{"encoder_arch": "mlp_mixer", "model": "audio captioner", "dataset": "synthesized solo parts of chorales (CocoChorales)", "train_examples": 39062, "time_shift_ms": 100, "n_mels": 64, "hop_length": 320, "input": "log_mel", "spec_augment": true, "win_length": 400, "tokenizer": "word", "vocab_size": 56, "encoder_norm": "layernorm", "encoder_norm_position": "pre", "encoder_activation": "quick_gelu", "encoder_mlp_ratio": 3, "encoder_layer_scale_init": 0.1, "encoder_parallel_block": false, "encoder_inner_norm": false, "encoder_drop_path": 0.15, "encoder_patch_size": [8, 8], "encoder_conv_stem": true, "encoder_layers": 8, "encoder_width": 256, "fusion": "prefix", "decoder_width": 384, "decoder_layers": 12, "decoder_norm": "layernorm", "decoder_norm_position": "pre", "decoder_activation": "gelu", "decoder_mlp_ratio": 3, "decoder_head_dim": 16, "decoder_fused_qkv": true, "decoder_bias": "all", "decoder_qk_norm": true, "decoder_layer_scale_init": 0.1, "decoder_parallel_block": false, "decoder_inner_norm": false, "decoder_positions": "learned", "decoder_prefix_bidirectional": false, "decoder_connector": "mlp", "decoder_tie_embeddings": false, "init": "trunc_normal_002", "residual_init": "zero_last", "optimizer": "muon", "muon_scale": "match_rms_adamw", "learning_rate": 0.0029, "momentum": 0.9, "nesterov": true, "orthogonalizer": "newton_schulz_5", "adamw_lr_other_params": 0.002, "max_grad_norm": 1.0, "max_steps": 6500, "batch_size": 32, "epochs": 5.3, "lr_schedule": "linear", "final_lr_fraction": 0.05, "warmup_steps": 130, "weight_decay": 0.1, "adamw_weight_decay_other_params": 0.05}
Rows from block 9 of the text decoder, named by matrix and row number. Rows with one number belong to one neuron. Each number is 500 + 40 x the weight over the matrix's rms, rounded and kept within 0 to 999. All counts start at 0. Numbers have three digits each.
# fc1: MLP up (decoder.blocks.9.mlp.fc1.weight, 1152x384), inputs 288-335
# fc2: MLP down (decoder.blocks.9.mlp.fc2.weight, 384x1152, transposed), outputs 288-335
fc1.997:530567612489509472604512400483525452558512472512478528567540420484458350618671452455526538518509480547671401435385436452518447461541501622412636
fc2.997:599468516526466495520418470594558503537474533471516551502465424467434557554402520493515515432509499514475565495546418412487610506506471558579445
fc1.998:496493494459524447539540522422517548453503517535508514440462491528457416458507428561447466489493415505504491406484547467605512473497499562447522
fc2.998:555461582434511528535461538420513471481495449520498491516525533452500506547407459532448457578452472546560444527438454448489494462551499574452470
fc1.999:496534492517514499446487467475423487494522515579469505504496499531524506489530514467464503492497503473540519507555490478584459506482520497531514
fc2.999:481514531474517497518488556539503505356481566555508509486436465540461500541511463467502564522575459534499469487514434587526528467489503527497452
fc1.1000:502464457520476496520497465532478475477513530512486478479480472492510551492489500467505503486483507476488479464519489525493590473519525490547532
fc2.1000:500509519476514532496480466491501466507494464480503533468522446544522507469507523472431491453487477501502478530453512459453560556522530503472515
fc1.1001:509495450498536503585554516515520499510477481470559534513490490512515501505551497512538455506522512464484513459527491490512512510518465570520515
fc2.1001:485502563444504519448482504592475471469452478500430486493548486441486483484482534462456464495413494501550534522483551430438483565491459540553428
fc1.1002:514497545491451481472517499462472523468519515502521438477493490525522472515497516489515519500473487488487520489495460443510527529494494524525504
fc2.1002:535454486526515519484492448503471517482510471551496551517579489477532487500513504478480497499506493530569517467490509509513473483519451501493510
fc1.1003:432406566435453536493518501561415515473483555438482485455553468511474462481463557541439565522537537530520503552577463512517524493474488549583591
fc2.1003:439515439619522537533485482375508542442539431480423491570490493514553415503654510515520389626567481435440377546524498483437478375452412534420498
fc1.1004:548450541538512482501525458502492452506512483499451483508564460550466518501492500478517506555535531473531456517553483519565517502491524431486484
fc2.1004:540494502520499525419460474510522450442506449550596519593426519488488465442498517453468546550520502448481485476498517458532504475512478489451503
fc1.1005:483563487514513459412528499488509499465445568470515475533507455573517513530509458501536559539493532463451481541464479540578526486416504473486514
fc2.1005:492560480529545483493436459469503555373486632430491472443476453536514534538539540462505492465565487514499577444500503554547519515610473520466443
fc1.1006:536435540482470484527543546539485516495488512537453420423512522552475500509408519497554527533518467517504467420461551561464522529497543519440557
fc2.1006:506537541537519598409384515506480557451480450463517573538544525465392511452461546474463520583431569490584587506483505526497523422528514512496523
fc1.1007:537495592533493492482530539533498517530471526511559513479496563527498439483514554483513521572477556484553499529535493440590497507495504496498478
fc2.1007:520525545510510574443512527535435408446464526499492465545533569529486516441567548523514543478509552442587572519551540531430440521482515499460448
fc1.1008:454516511438532514547521503517519560499455526463508471462509462535474513505494467495520500542543525504481457509513467485526531509502479561530518
fc2.1008:496489484485513499481489503557490478524495531509460459439469457517495488519534505473522459543493521519522559523461459497520479455493461493510533
fc1.1009:502486555447480467433496492541513509496534415492525493440478513531503575465493572537559427589503493427512572488503457487537518483503489448459441
fc2.1009:534475525505485420485460504460452553521536470536522496491468532385467548490512476472531515558539464444470451524471454493480564503455511434506541
fc1.1010:539486526466459518435519532513464517498516428540517425510488474482498466463450488537466506507499523489523563528515482496533525534475467442456466
fc2.1010:522494598491488501506523575468496530491469509492503545489534473512490496509491551477483446522504461484436493453530464466486522484522472480496476
fc1.1011:535484480496467526571429485555432452476474486475462494492504547472449543495544527471464478455452497479504514555486475490483536466509505447564465
fc2.1011:488436480488539474546441504528607483552511488457470473520526485488514551542515502488562486513551520552519487486464450565509539450473515507480414
fc1.1012:478485500428494420505544507531525464483524577435455451453546430472499480490523511514567519461534488455491553450547481512508493512469518525510507
fc2.1012:517464446447512464552501470511501465454461521476514477497467488481545417531466487420514540565426553498452441516476422490533551487448456465547537
fc1.1013:423492524498514470428534466458508454509497519472470542475519536481514535512472480530548539525522530507559531455546500488552564515498517555498464
fc2.1013:463500482482483459550494547433454487494505477513476542480513535463512466568433505532487472504481518555470556476526452481525462542500497519530530
fc1.1014:478463509530514502489505478463526557493491502571498421506471487519502536500484493476533446456475499504501472539552533485479544435575486437504503
fc2.1014:547503480487498485498520552503543517477449468481511504514476498423497578520341506521465557536461500475457473608539519470506476497502522518529440
fc1.1015:513535478514505526504549496530498503476535541551471503460499520485478511503504487525489468491497487476493500458498507525484509511466479504517540
fc2.1015:489573517481540496463469490471493525562561477473499479552521512519499548458511469475507473499439524498510485467473498500534542464489606512503449
fc1.1016:588492522516499471478517495463489549492471577516531454482512501504483493477480459535521523480548534500515524496466527492514525515466484550491445
fc2.1016:498412440453522534549476507478529549497501476449429521451468505492428449522530457499515498523456519533431450530432469441455529508437551462514519
fc1.1017:446453485481541554499499491483548533420474526459513472552482491558454538505489473513465491483575528502477474494597420542461465548469531535481451
fc2.1017:533473487483454498521530547503564519545533576556472535481510413508460498469503531449485472548535507527528487567495547433418434482518463494412492
fc1.1018:464469521491495469530533502510520481551504517585527458578479486518449480504581499486476574523537496451572500422545492516510440485474494469479561
fc2.1018:562539573521519488537498509570486537502496489554485474537498489466460532533489519524527462502419539530463488477485550483505538502544444443553462
fc1.1019:512487485462528455535474512496560542478491503478473458471554496506466511495498529446515503486537519487451409472492512486488544530488497538504531
fc2.1019:522505496493549529471551482465415519536494445478457499456495555441484493518465475472513463512469502487502417550463508454496490481474456561498422
fc1.1020:547496473437505459483480514464448493518495478557503512539504526549534542480511487465474471532498483508481487533498496564511501448493512501518500
fc2.1020:474490499576520504452488466475529487403455439513538510464522419496466509417527472591482498556463462522466579506441444558461477485408545493475506
fc1.1021:503473470441459422464486527514454503536501600489464507534475451489452492483550516518534522503535463518469480486530496493481510543457512532478478
fc2.1021:525526490516532479547452531547462500471447415472495469429508441505539509523514495457454478490504504511465507496430475482555479484511444497516509
fc1.1022:507480481428499519434523516494450455486436454413536511502534527457516474520583456461495581493544478418532539545517475561468506455486463533505546
fc2.1022:498503519515482493454487533554501512509470613468442494498463505528584494491543533474550514524435448492583498453485454459553503451537475458586434
fc1.1023:514488500480479536492471533512525493471494499472485488504538521519493525513492481538503554510495487470480508498481520505550506516504496528485509
fc2.1023:520499486537498537479497494488475527517448498527468564524519519501492508439512474563541478488535554468492453429531512518513489472475495485511514
fc1.1024:488490530503513450494525502527499464516491604563490513465524478484529505511546450479466533533536507571558580483514460447554532506570497535539474
fc2.1024:481603521499467571513583520583462459499462584475542509536500461424496473499548481417398428484484521499475539501462388546488510523539523544461471
fc1.1025:466432562434527488582496523539534453582496477471476514465542485542495544518470475408455517455504521529430494493523409489557529502475491561541492
fc2.1025:539568515537499643492392598497441447496411556479536495520451444468509518503456538400506457579526526412481470536481473552526538476504551498431419
fc1.1026:463568488456482499475437504450555567469518449516505479519509505462529500556548471529555564390420566511474525484599452505496493525488483463496566
fc2.1026:526507536508500460503540429576500521496443535522499502482525571528377631541516541461523575520471508491553503426513482501461477503563443492471439
fc1.1027:495547451578547464480529498521445555579504546572450530582556555489441491570468396537599525584508470440583475473406481512524491526497466514538606
fc2.1027:475483531487469476511495526441469542527553459416457553580420491424405473552541448440507519475458541470526579489507496532435480459520603535455473
fc1.1028:542510538495458489503567493530564549506542528470541459537496518481502531474516490509580529545594486471503488529582490449563525456479529527531501
fc2.1028:475518437434443452472466496505529482481554598521504444497458543500548484505451508517457460481531458428581432409545480500478458503473524574542494
fc1.1029:465504533442531491480436533531540535442501499596497541527510480479490501453511548546532530488538523450515574539482406520493479515520515530541460
fc2.1029:466504431512463430561503554539459447482516607508554380486483455437548408419490524447453539525527499541533570491449492465492389453472504484482503
fc1.1030:560538529436528508526536548466551514450397477611460496473541506525603435497398461538458444486481462477523505488441479515538463577384503481484553
fc2.1030:477481503502475502485518449456518511447447465535559511530521507457444504553466473586475483501462564523509527490552464527512582466474587470510514
fc1.1031:463447496498450502560539535498485503527420588527419546443485516566587451470537544509528478544539519481528467508520476502502558390482504466493494
fc2.1031:504460508569529532460503492449531463469521496554448540536498477522442494473493533541504547449508505382515514542532453554551516485508513554519526
fc1.1032:502465448536521447529508498476504486528510502472494515504544547489498532504506559555472485497497448484510543480509486480509514516510499520500538
fc2.1032:523538588466555460458527491492477433551506501480522476530566501514491508480510546507451493530478502518534515442468475443518503538504533510508547
fc1.1033:502499526485484517512490488501474490528531512510498491489490500486500553512529477487519524523530470507498553458477511502490508505478472567480478
fc2.1033:544474526508504481477483487521439497477471476491498509477541510456513554524509516451500480487471500463472484487481483512510505496496478500513496
fc1.1034:476456539512514544467493550550486491536511504530493483514536549490476499545498513478495473441491505451477491471486528535490500442490541528507506
fc2.1034:496514509550493390547544425541478525511552429534573434550467457546572487504457511492488484468572549551573498515459584496461460549426477493570441
fc1.1035:542515528472518431456501497527459494515513563495556454526475509458484504524480461487456468500483499515501516461486512505487520567468518555448526
fc2.1035:555511472546521507468551527511519507514532526457548470546485540495449551532529464524508551496500480530574492513496488503488519526526469499555512
fc1.1036:494468492493532502409512403529519539606431483522511601517332543483546647641455444632496554486409500454567458630613366515369530518488504506517549
fc2.1036:432480479495484540571509546504518630478425439545492523478588520462489501559424592499479512465559492591528418551487506527578579555492431437475484
fc1.1037:549396480420540568515521530492587540622608561464456482515511470513474529468622533498492486462633484503500498500503530474553445480378483531463449
fc2.1037:516547506454488486472534505362482488601528590485498527582510548520502433438518586567470572506447477597487556536491474497586455511497457510520547
fc1.1038:561471496524505476488537474501494510478465516540508489516515502501434479483477463507508493492539536511449514510491526500534465477474487518473495
fc2.1038:517450537532546510507585538550520515519447502451494488531514481507480496481538482548482523547519460511483466521500560483514492514475491508469514
fc1.1039:513505504467468503565459567460491475497542528477541442527488494516585548496543369576503535491530529496577545581558434396471404514458554499466522
fc2.1039:484426525490474482396527499494512514406520537511574471474448451488643552478507445455520532536500482560549511479502576519519491462501451466527481
fc1.1040:498629569509602483418437498649390468503482697462476465380495400441475557534521698465437601687408536310395625287506487507501431678576489462430431
fc2.1040:526517472466502526514441470472515472539517459488565510335457519504449439319576477483537540465541511520507535462457552501519442499434487540483501
fc1.1041:519562478467481487477488518470512504553483523468482520514523510524489524497474493487522528514520477495528474446522518508488446474521512535476524
fc2.1041:513473477506521462470551482481520501479506495562503507532477527502473497563545516500494466528500515489502542524505450510485541528487535507469519
fc1.1042:517529480499542497553538517493504531439467604456520499475521450502498492494504529541476513478511486571458483448529535508581501516565431497499559
fc2.1042:437544514520496467491517532415446509487470488429504445571551526496465482539475552505486500482550450584532486530504532572474527429413495497498475
fc1.1043:458485520478495457520491463485504496506523526518551570515540583491488502521519504428516534499530486583485479441495469525503471454495489527457541
fc2.1043:526495492525449476497517560526506547455473456553488526589457528455508515463491544526456452511474527572489498488500447548465477525523489534490537
fc1.1044:551516480518519450569545545479521452406506499480549533462484549527508435567484529542484553507481534496470500557458464467485550456491471495536536
fc2.1044:500515499463512596466512513458464551514523546522433586468505500475410498575571516537517460520491499491510536536446507423538633544490486496533551
fc1.1045:532498484486532465495523471518443503445485539505499491489498495533508461516506502515475489471539516501477542520500487478532468524510518444530484
fc2.1045:485468502514520494484520516502510530447534545474495493491431534454513570521537482456463522513515506524506486515568530467499538480507489468551524
fc1.1046:522495489500508505460513521519483542514484487544469407474521467489474464499512530495527510449528541511527543539494442426460499458481512477502414
fc2.1046:417499559520511521478542467460532541516535472462546512555538469510474516473567544462495511530526435458501523514524527483547434601496485529521567
fc1.1047:496520526525467414507504519501496477521506525534536428538535560402535519470516416485455538537514504458510521507523473529529592482465498508528534
fc2.1047:498583461503487518512517521504513540495537477455519485513466503530426509470514571480409516461450501501583508442485427496522569472525484490486453
fc1.1048:508525504511473503504487539493479544509449524534478465548523492515487494499504538505546477511499486468503515470492492512486505510481526521506509
fc2.1048:524553567487510498522567502489547532531554512490545488500544525514478486492493467538486520507552453491528487556453517451541462513421541462490495
fc1.1049:483510483475476457464471467512441543544497525553515498448524492511479542428491510524507478538531458487536508535483507486471464480508508492486494
fc2.1049:482419479519548499503531516506531490512539487526562480527522493483507524540480486550522513545529514476438511482532503515511478499450479475530482
fc1.1050:490493524510506487525516489518462548500487540489490493510487499490443523509479533529470496546539453508464520518483472493516496513493543544489445
fc2.1050:552558467509487473503469525521497493504494470552487526509461476466480488462546470477525483512466512518535495480501480476519466488551529476500454
fc1.1051:560454504496521494554526482535559462535526434541554507427477477493541509452469480474463547526494507502535472434516490475512556481471388554492507
fc2.1051:460500484498451500511474386499545459488570456485469530464527507479439466511391454497453469432487499433523502436561515443512527526481473478451462
fc1.1052:591491422418541487560478474522571486482495416431528400587561455543537453524552463470502513453495500507461503514566518502522581473510520536476554
fc2.1052:523516489498471529538497577514556465490490451411562482434485418534518478487479513492509518451566467475515508464511517519544514554445458533476446
fc1.1053:532421470529459523593457482483486521555553537423536510476522525432490622570516485549510537394452447543510514454525470546514595525493566555517462
fc2.1053:491481482506434478521512552476455520496486390481536546498475477389503463491406549484430399513541484381510415509571467439534495477479544475546492
fc1.1054:508514520517459470516493515496490539526470511456485500496501526534511526480530487477514518516478497451478477486490487468497477506509542457506495
fc2.1054:501490537460514487492513531479512548498533483493463483549495482516508509534498489489476541473510512540511507507547546505484453486495468497519505
fc1.1055:501496507442525459473534523526489560544513495554493497468501483529507451465513519513552500495537517517547533455499438522499547523523542514491494
fc2.1055:501530504513454549531493495470512459477503548515548503522514509529513509532464565493526527497435541555448503460513565512524517489488524506501502
fc1.1056:384516507453535504526396577508477515513464630490503657404519476471497444448542660441475563540476455608439481488495494483493428462412431633457574
fc2.1056:515541484578476492468566475412466531552446509483513478439459521495425506500435478489425444430524513538621547431491428517417502619546527429497394
fc1.1057:470405562549464478555576411484570382543436600525569581509397540562516583409396455458544527599532494515503502509555478441462508433345513518418498
fc2.1057:441495506481526494446499499468465529531533591470542425481462499464573452508516543545557485550471534472567453552517516456496519528451496447582465
fc1.1058:467484488516486485468480496482532481489519582509476522528549525514483498455496559520535466474464507460466531463524492437547543527479448553517479
fc2.1058:516501528425487475488471518500467512459437423516477565497519506479498504489516472493514482487528513467540464500519453504495528585490464512540498
fc1.1059:510560529487476476559496484505407539546523540451455414401478531485518505519491485531608510570526538564446466488459424495528488588476447458489475
fc2.1059:511532443601491435508505474489491501537524539555575402541404558469524570551496512512573480494493432526468493478452472539539603475478453391507476
fc1.1060:535507552490447460508527486492509493503533519542490495538509497547482499514471507496459485506527473459481479513501522515517445545456473477487496
fc2.1060:463473458514487500530488519563523508637483476526465504553547509469456493480481370548502528509470503544474498487443515479566480538497482487501478
fc1.1061:365468492499562530570544556518517509492538550409431385550525519543487615533506402478464633507525527515458503509468464496514464453600491515478466
fc2.1061:513549486492467439528480549494493538487551542472493492387540497478487453501476507537472503552467450514445491443495483508562535552519481459532481
fc1.1062:497499503502493514523500518496489526501501508493488514498493512493488486510514506475519502489498467476509507492491469512510492475479508492494514
fc2.1062:518518520515496504487546515494511491485474467503485529492491535493491519489494530471511511524506492473465499514476494521494485477517477495527544
fc1.1063:521535455476476423479452510528440522514490523498519488520527539465477498507510523540507490542568454523560501481520553533470449440429481541531495
fc2.1063:433546487508518592520458519560531478564502577525452497546510548566413487433543452442513585530491470446492514494478553574467516480491515519486478
fc1.1064:548417588465512473489508472578537478506466490475474442459544508521469456420577532465651515523603449499349410601505485511507478395546571447434500
fc2.1064:464583508493507490506474412516547438533573450459459585535547493491571547557362423392383442523475503471516471465468421472484510436539474545495543
fc1.1065:482462554461497469485468520472509517523548506552520474444496520503501517492462571502472468544454502462486541532529486505515510475514526533498492
fc2.1065:479520535499479508508545492506505443458464524465565500476492576453595478476488511501493515492504485490504468520540545521520480493527507528478457
fc1.1066:506466462476534446557530478458541498484431510515470523515543498443515438493512437489496478488486558528542461454557442488524535462496538506552550
fc2.1066:483545442488457530499505479515555579574438522506556454454480523470517498603587524440545468592545514518558551462499486471448536467549460485563482
fc1.1067:548522547486496499497539543531507650670540525469457529605489407468577639546544382406617561414572536475508501301603391428505403362462575490448389
fc2.1067:539409463489439501555595449500520518425496470477623525486489480662392516573447502535464577558591484506449562400399406457477536461400504530568548
fc1.1068:445509480558472474529510511423447473517498488478450431513538562541547499493517480490472449486458524432474527535541481507534490523467486485526475
fc2.1068:473508556510520493511528437566508494449526510494509461528508468569476484549518554509488509474555551512492503504513472519469529483523517504448591
fc1.1069:518525488516510531540498523462538509470565458566566460471508585448472536476507486472495527436474510442480511472567423501447519394531521497477534
fc2.1069:514564492440573498594597552536536440533500466537495519464484462488449488481407507543521481446530543439514595499410465525473536514566497520525462
fc1.1070:501436529469536460505508510482517465530497509581509459483466492489507557454551509451493497472491492509479448484530465497455498477521428498557500
fc2.1070:557509512543571452501433498504550559459470398541556482508539434548526508548505539558445510536513487484507558577550545572469549478473432498516493
fc1.1071:571485481476551506495491473524493490553482485542506481449508529519486477547482566529486526514528532551475503497547404474525459532569501552467485
fc2.1071:501460487508490495526554531472511568520439450506500490551518521456502503518505475529567475493526499531546615464499513541598504541453467540434501
fc1.1072:521549510417535569439447483450418517473594582552471455528553526506487568444514533542474444428491447460552470496491468526500461476550520501539486
fc2.1072:491534464491503489514530539511457506472484503553483468525514554495512552497487486508518485515511532479508533442461463549558498529550519498520503
fc1.1073:549587501525497471475520506487452560508497502520488475557501531515489514516465508452477503477559520489519430524539547520546480508519475525451506
fc2.1073:461571536527479554484502543537500476476492524591504531470496519493545484531477532500502483477529517482465502552481476515477512474558517521578474
fc1.1074:522481502507496484482503469495471517512530549521499522491500498498515493495509500456467479497493512484469515518514508521491516498488507525511518
fc2.1074:502506489516472506510491504513441505529537518412501513521504485493488432496510492533507462464488523473511515468475481475468487471478545523502471
fc1.1075:523514601478498531488464540471471486487509494534494510499553485535458514466517460493462463514473466459483503557549477510481486509463453530493516
fc2.1075:516477477499515532524515525548495545456567573489456513556458516523541530422496429515470560484471489497527537453462590449458514499468476447496422
fc1.1076:587491491442474453520512406562474531530564548534392513556521500583415572449530502488523527554482484386545504394512561585485529482494552504473537
fc2.1076:502523447558486457548366464546472512510500537440581583497513479537393490554524553507487576493574534494404573518391446447512470446630543577512361
fc1.1077:519581523509537493470516547528534514449513510560453508469479436532423548510505489513522472527391499467525502462495490455476592503503460426432494
fc2.1077:518579520508557393433449444558466470462420477543536537463499526529598528553447528472524456609510589506523486450506530516530513536520389674534535
fc1.1078:524524567482532460512576511479444497467530588524467535507473464539494589459462560467534541509479532546512539501527506486540429531421559544513452
fc2.1078:451496449569482541521556502496477465509534520545486467540483524506489495495471525491491480533524516420474392479458512459513478522505485552491610
fc1.1079:528498501509509488453473510510440518413467549526530482485539521491481478560473534476467540524527481491542524514509547479469545544490555545466510
fc2.1079:514448497498497532487581470500527457459473500570435598496554590510517507538490531474569500546493510508542492479477530546579484569516523519520527
fc1.1080:560511470508429518504480436535511500489468541499506486521519498542566524508496520484504496525520472531504510469475501501513523531486496490450480
fc2.1080:489478541496418546433472528434496493554518546497477503483528480529520453504411520488517431445514499494474534554505489470466534539526548482494475
fc1.1081:468443486497527508512471532529516454499450526447534574464525480493518562487497474496479512479474486457535497485444477524471530459451507484493497
fc2.1081:380497529476511521568556470490406409598554430496508513498446500398598496536439520575436601537558494546478469459486527491489601508549483391499565
fc1.1082:534504515523493483487513496556504521506495510499497514507469497529526495474494510469517471508516550480515500461498487509515537524477511534521481
fc2.1082:550501535475495501511470524465515500561510481449511499551545512453510497507526484488544560469518500550480520492514525497480497534513506506490485
fc1.1083:547454470548434434506569459482483506515522499518462448528532506439492553500506516533471470438521481504477492504449487493538470534453445537500503
fc2.1083:533452533498468505450504511526472453494463474499486528523471462527517468516444551504537455483523516454515590477510476560573447513478419527495551
fc1.1084:523460522465476492561550456447452520529543589499539517540552548485504481530504466434501497473528482376463496484537407482488584469456517494519477
fc2.1084:507488445503572539530537490488492547475478517508488488468543528470474525550610418583521459456571441452467503429472459526477507557443555518507458
fc1.1085:441511565449529536580497551550500538481483503549448491439494582564508534519461512526469435530467475567490512530475396458483457545424521550461476
fc2.1085:476461417471582528580557543477486501550480476441543507531470511455402492541456378468479504475526476578481492553572518501592526443518504480469561
fc1.1086:471515461430520507506517509490489527544514498525471502492540428533492524466422466518536544495439525450478456454550437478540463502454492509487477
fc2.1086:518494434504489501472488490571485536481506584545488437460465487515506498466514461457456520476498555554508511499475537546518520508448521557453506
fc1.1087:545479540533525477535516510496500483494490514476474483485532489480516483458495524521500517495487546464452512549459473486506491507499492450518536
fc2.1087:467530527492489521525562553511452571536476499500510458549455513513497501524475486509532511482447564503540541560527543478558489450499545565484427
fc1.1088:467495406478515408532537501499500482469455499470484477532489537504554441505502515474481470468522523508468488436450478551523532454505511525458479
fc2.1088:449519516499481548553595500451466559566435487532484422416546489537429541477576502508464500527554555533520538525533525424523534480476511424478474
fc1.1089:537427559560533481449511416544531489502472506435485536544506502513444525542564417561562558556493537580437475517469436543501550551501502568445492
fc2.1089:506476518505517472542537511513580442535436480465458479475513560471462531544504475454534548536574424555509493507452512508525523545587499529466522
fc1.1090:518549508535527458503514500492505498473550541520510502458527469499495482493517517497454511534492570422515485466487492472479527516514475519492523
fc2.1090:487521542541500492503546502453482516463517540489597534411434530482567518460504472501501502485462495512634499584504521490493445450495504613495516
fc1.1091:455544519504536565518501492512479470471507483546501508432484567574502497561498525572503470490590494463511533533541449520521510477495508525432425
fc2.1091:518485548438509494451434477531545421498495513549493431521501513555463460458431526522495526521569475548600570528464509486504578418460526568475454
fc1.1092:464447505511541406497498539574477493433441564528504567495458506455489520471547449427546580537422531532488466607560540594473492522374431490575498
fc2.1092:541458514503396483491497498505506515540519442500417491615535543421435526554506439516474506524519564523521351496532493436499513455445462524550524
fc1.1093:505490512483534475457444486492473490486459525594475464512514486543463444503450496510511543492536514505514524509494489484492532536499521413473443
fc2.1093:485527513517460522527517466446483497460443521506507528505467471494498521470589488458519468498509469531522505508480490512487494489487495494513526
fc1.1094:517544487511432539559577526489447525568500533450405442501564547534542481567465453594521563414481537570478511578440561488502513532523447540485542
fc2.1094:529455473517435460538532425529552591452514554494486455559561489542514503417490546545445542482564535515478557514567446495505498459525527482502439
fc1.1095:545518491450500484490545503520508510522509487464539494533477538548508532488464465484472524498451537489523538473570475504553526474455520539499512
fc2.1095:519571502452486498469464489507456476522483456540491514531439451511478512462541572451460497495465463510518509527515460504463517448464499454496494
fc1.1096:576485485498482477520465522496551477498471491551509503498446534535496508534502471537489577500506493473493552510548485520483522471489526517513471
fc2.1096:502497516508504510493547491463445484504484485502567494458462496475527488459571531503510488540537545529520509495554553515492500481529457536538515
fc1.1097:519461529518478460511528527495535513517505542461502432558567432478547468462518504476503544523534556450503439419522490533521534480538441490514585
fc2.1097:487433567478517551411476511548473518525458585481513535471473610487400458568519575481400531543582518520470518566497578498466482480471507558546508
fc1.1098:493477480464470495486479516558506497500556533501483508492527496450477495451508548496528491466539535499522514448476481507559582508446512476499429
fc2.1098:479491465525467510474526513494453475495532533478490534503470529567481459577506479492555482516482540517522489513481530516516526525492479514541553
fc1.1099:510504509516465493451547498534491490499533521503461515494488474516477508538521507503487510501522483486506482456526502505498515517483500492504494
fc2.1099:499490479488497451508538465524458501523518546525519502522538492529528562502492565477472478434535508544520517538472458471519510539476496514472493
fc1.1100:502451495273456363429542454421456503429489544596584490429485460442443628359495672643528636646448367518466515687521760675478496498455445400497501
fc2.1100:478577554441529468498481503472450396455548514487548457573422505445465454515534492496571505436442480501578531502541433499510538595451547567470542
fc1.1101:522486553523518497443608538498503446550452552501591483482506549476507503478445518521516456510513485432512455488472479528451555558494509579501496
fc2.1101:573475522493508538557501509505463538458451453515489453456470470475544414507558456431477491474600437442537550520510483439527408497534515526494553
fc1.1102:473495473435456549373542414510518454449484449488518477547515532462436431480465471483556534488507495533486532557558497466482458532495511561450453
fc2.1102:491455512486483534463512439496573511514456551456489555458494502505474514467567561496514450544520490562538483507491523549504474489569526560439542
fc1.1103:429558485517450550410575532464443495473482550552559409457444410418456491507421479458579501486458506483573460374488548591480510552452414584477450
fc2.1103:503453561591507517475509535539476475525474549461474510531523461456580568481469572498622467502514487481508467509512503445563530431554502463497515
fc1.1104:521503482480478508491497467509465468535511515440471482467521478488516559516531448514512481477512503480454475480534503507499502541489499508478552
fc2.1104:568470563513470502520487530467453501512491455480521494499505541561502517512471438501530495549484452476497492515547526440520523532443468531502530
fc1.1105:505499508554460463579475529483511491534458519499509495536513533458536542493478478537513522473463517522480537485475518456535466496544509454566507
fc2.1105:455473547548518446523496525440496470473467500549541516548521485534476516497545482475459488507507465538507510521487478552517488534531510517507490
fc1.1106:600518566437555513594526451579490426458488601565493458530478609505471412526547482439522484529541478485505501477475515590548490463506546468504548
fc2.1106:476500514452435569508452477445527564460449520473523486477538540490527479491437532515469509538421537562390539587455458544461523436557429472511460
fc1.1107:509509514465498373523474484509516448521530513476530517538521491543519494563515509485486480470485492505558541488495549461493524514561511456485459
fc2.1107:418511507516521549530546514432563448466525394490492507511490472414514536452510484504453533526530474498525477557485499462474532491507499579470547
fc1.1108:491503483508485530438541534507493468500564476443460563539475602504475468481570432503570565449527461513538478502522442555468483434464511564512565
fc2.1108:511482415488465589420494512504593511474486555539543463425463433545443475460557462472452438615544521464493548484512550510489576428487545405541488
fc1.1109:567442437531539469538442420593570617651408460629406462554496446523407617535528394458537601484358451457477470582426595548487512457581498621536580
fc2.1109:483546498478493464466490511604519465475452510481473608542448516586443515500496465427412521520445496427505470467452552596492501438515519572504521
fc1.1110:514488556500470539535572488512546476529544547542432468481527526420524510489483521509516571536539468457480516514551447489572565514503519443532432
fc2.1110:506460519497541511517538436542519494466491559472461472462492520483530474507430514520531427461513536466494511500495470493512523501464577468429498
fc1.1111:584536515340471512546462531564431459465585601543470568517424606472572449530615464342413499440587534464447476470497643528412501477479473470505534
fc2.1111:470531620512473597495521498524546465568507573422551513566440535479434460398453549392478472471438540449510580513497537497391414501464482584488527
fc1.1112:466554570544430449527525506426464501518531584556481486489472574527540498500603489548513489458526452532519536388478527490456511459492480553504448
fc2.1112:496519511550481591457504457431474576524514554430572502533508545482535448559441464508555497470483527592518482520473561507551510538587459594479497
fc1.1113:531520468509490484479497523525500493520510512514507512496519510531475507531510507513494500488499474463489539497488490487537516493474482511512514
fc2.1113:510479483492496507461488498483479509483533519486497477485503499500495485497503504494550497509551546460496511544519492456507507519505530503447491
fc1.1114:515537559523488465487490509460469511545530503496493483521483501502488496508487522503490484485480533514488521499517488495489497507449492496529510
fc2.1114:536474495509516468488544511474540488513494503460464512469538514513489490480517480503462475486495484539530524460496547496525548545498478510471531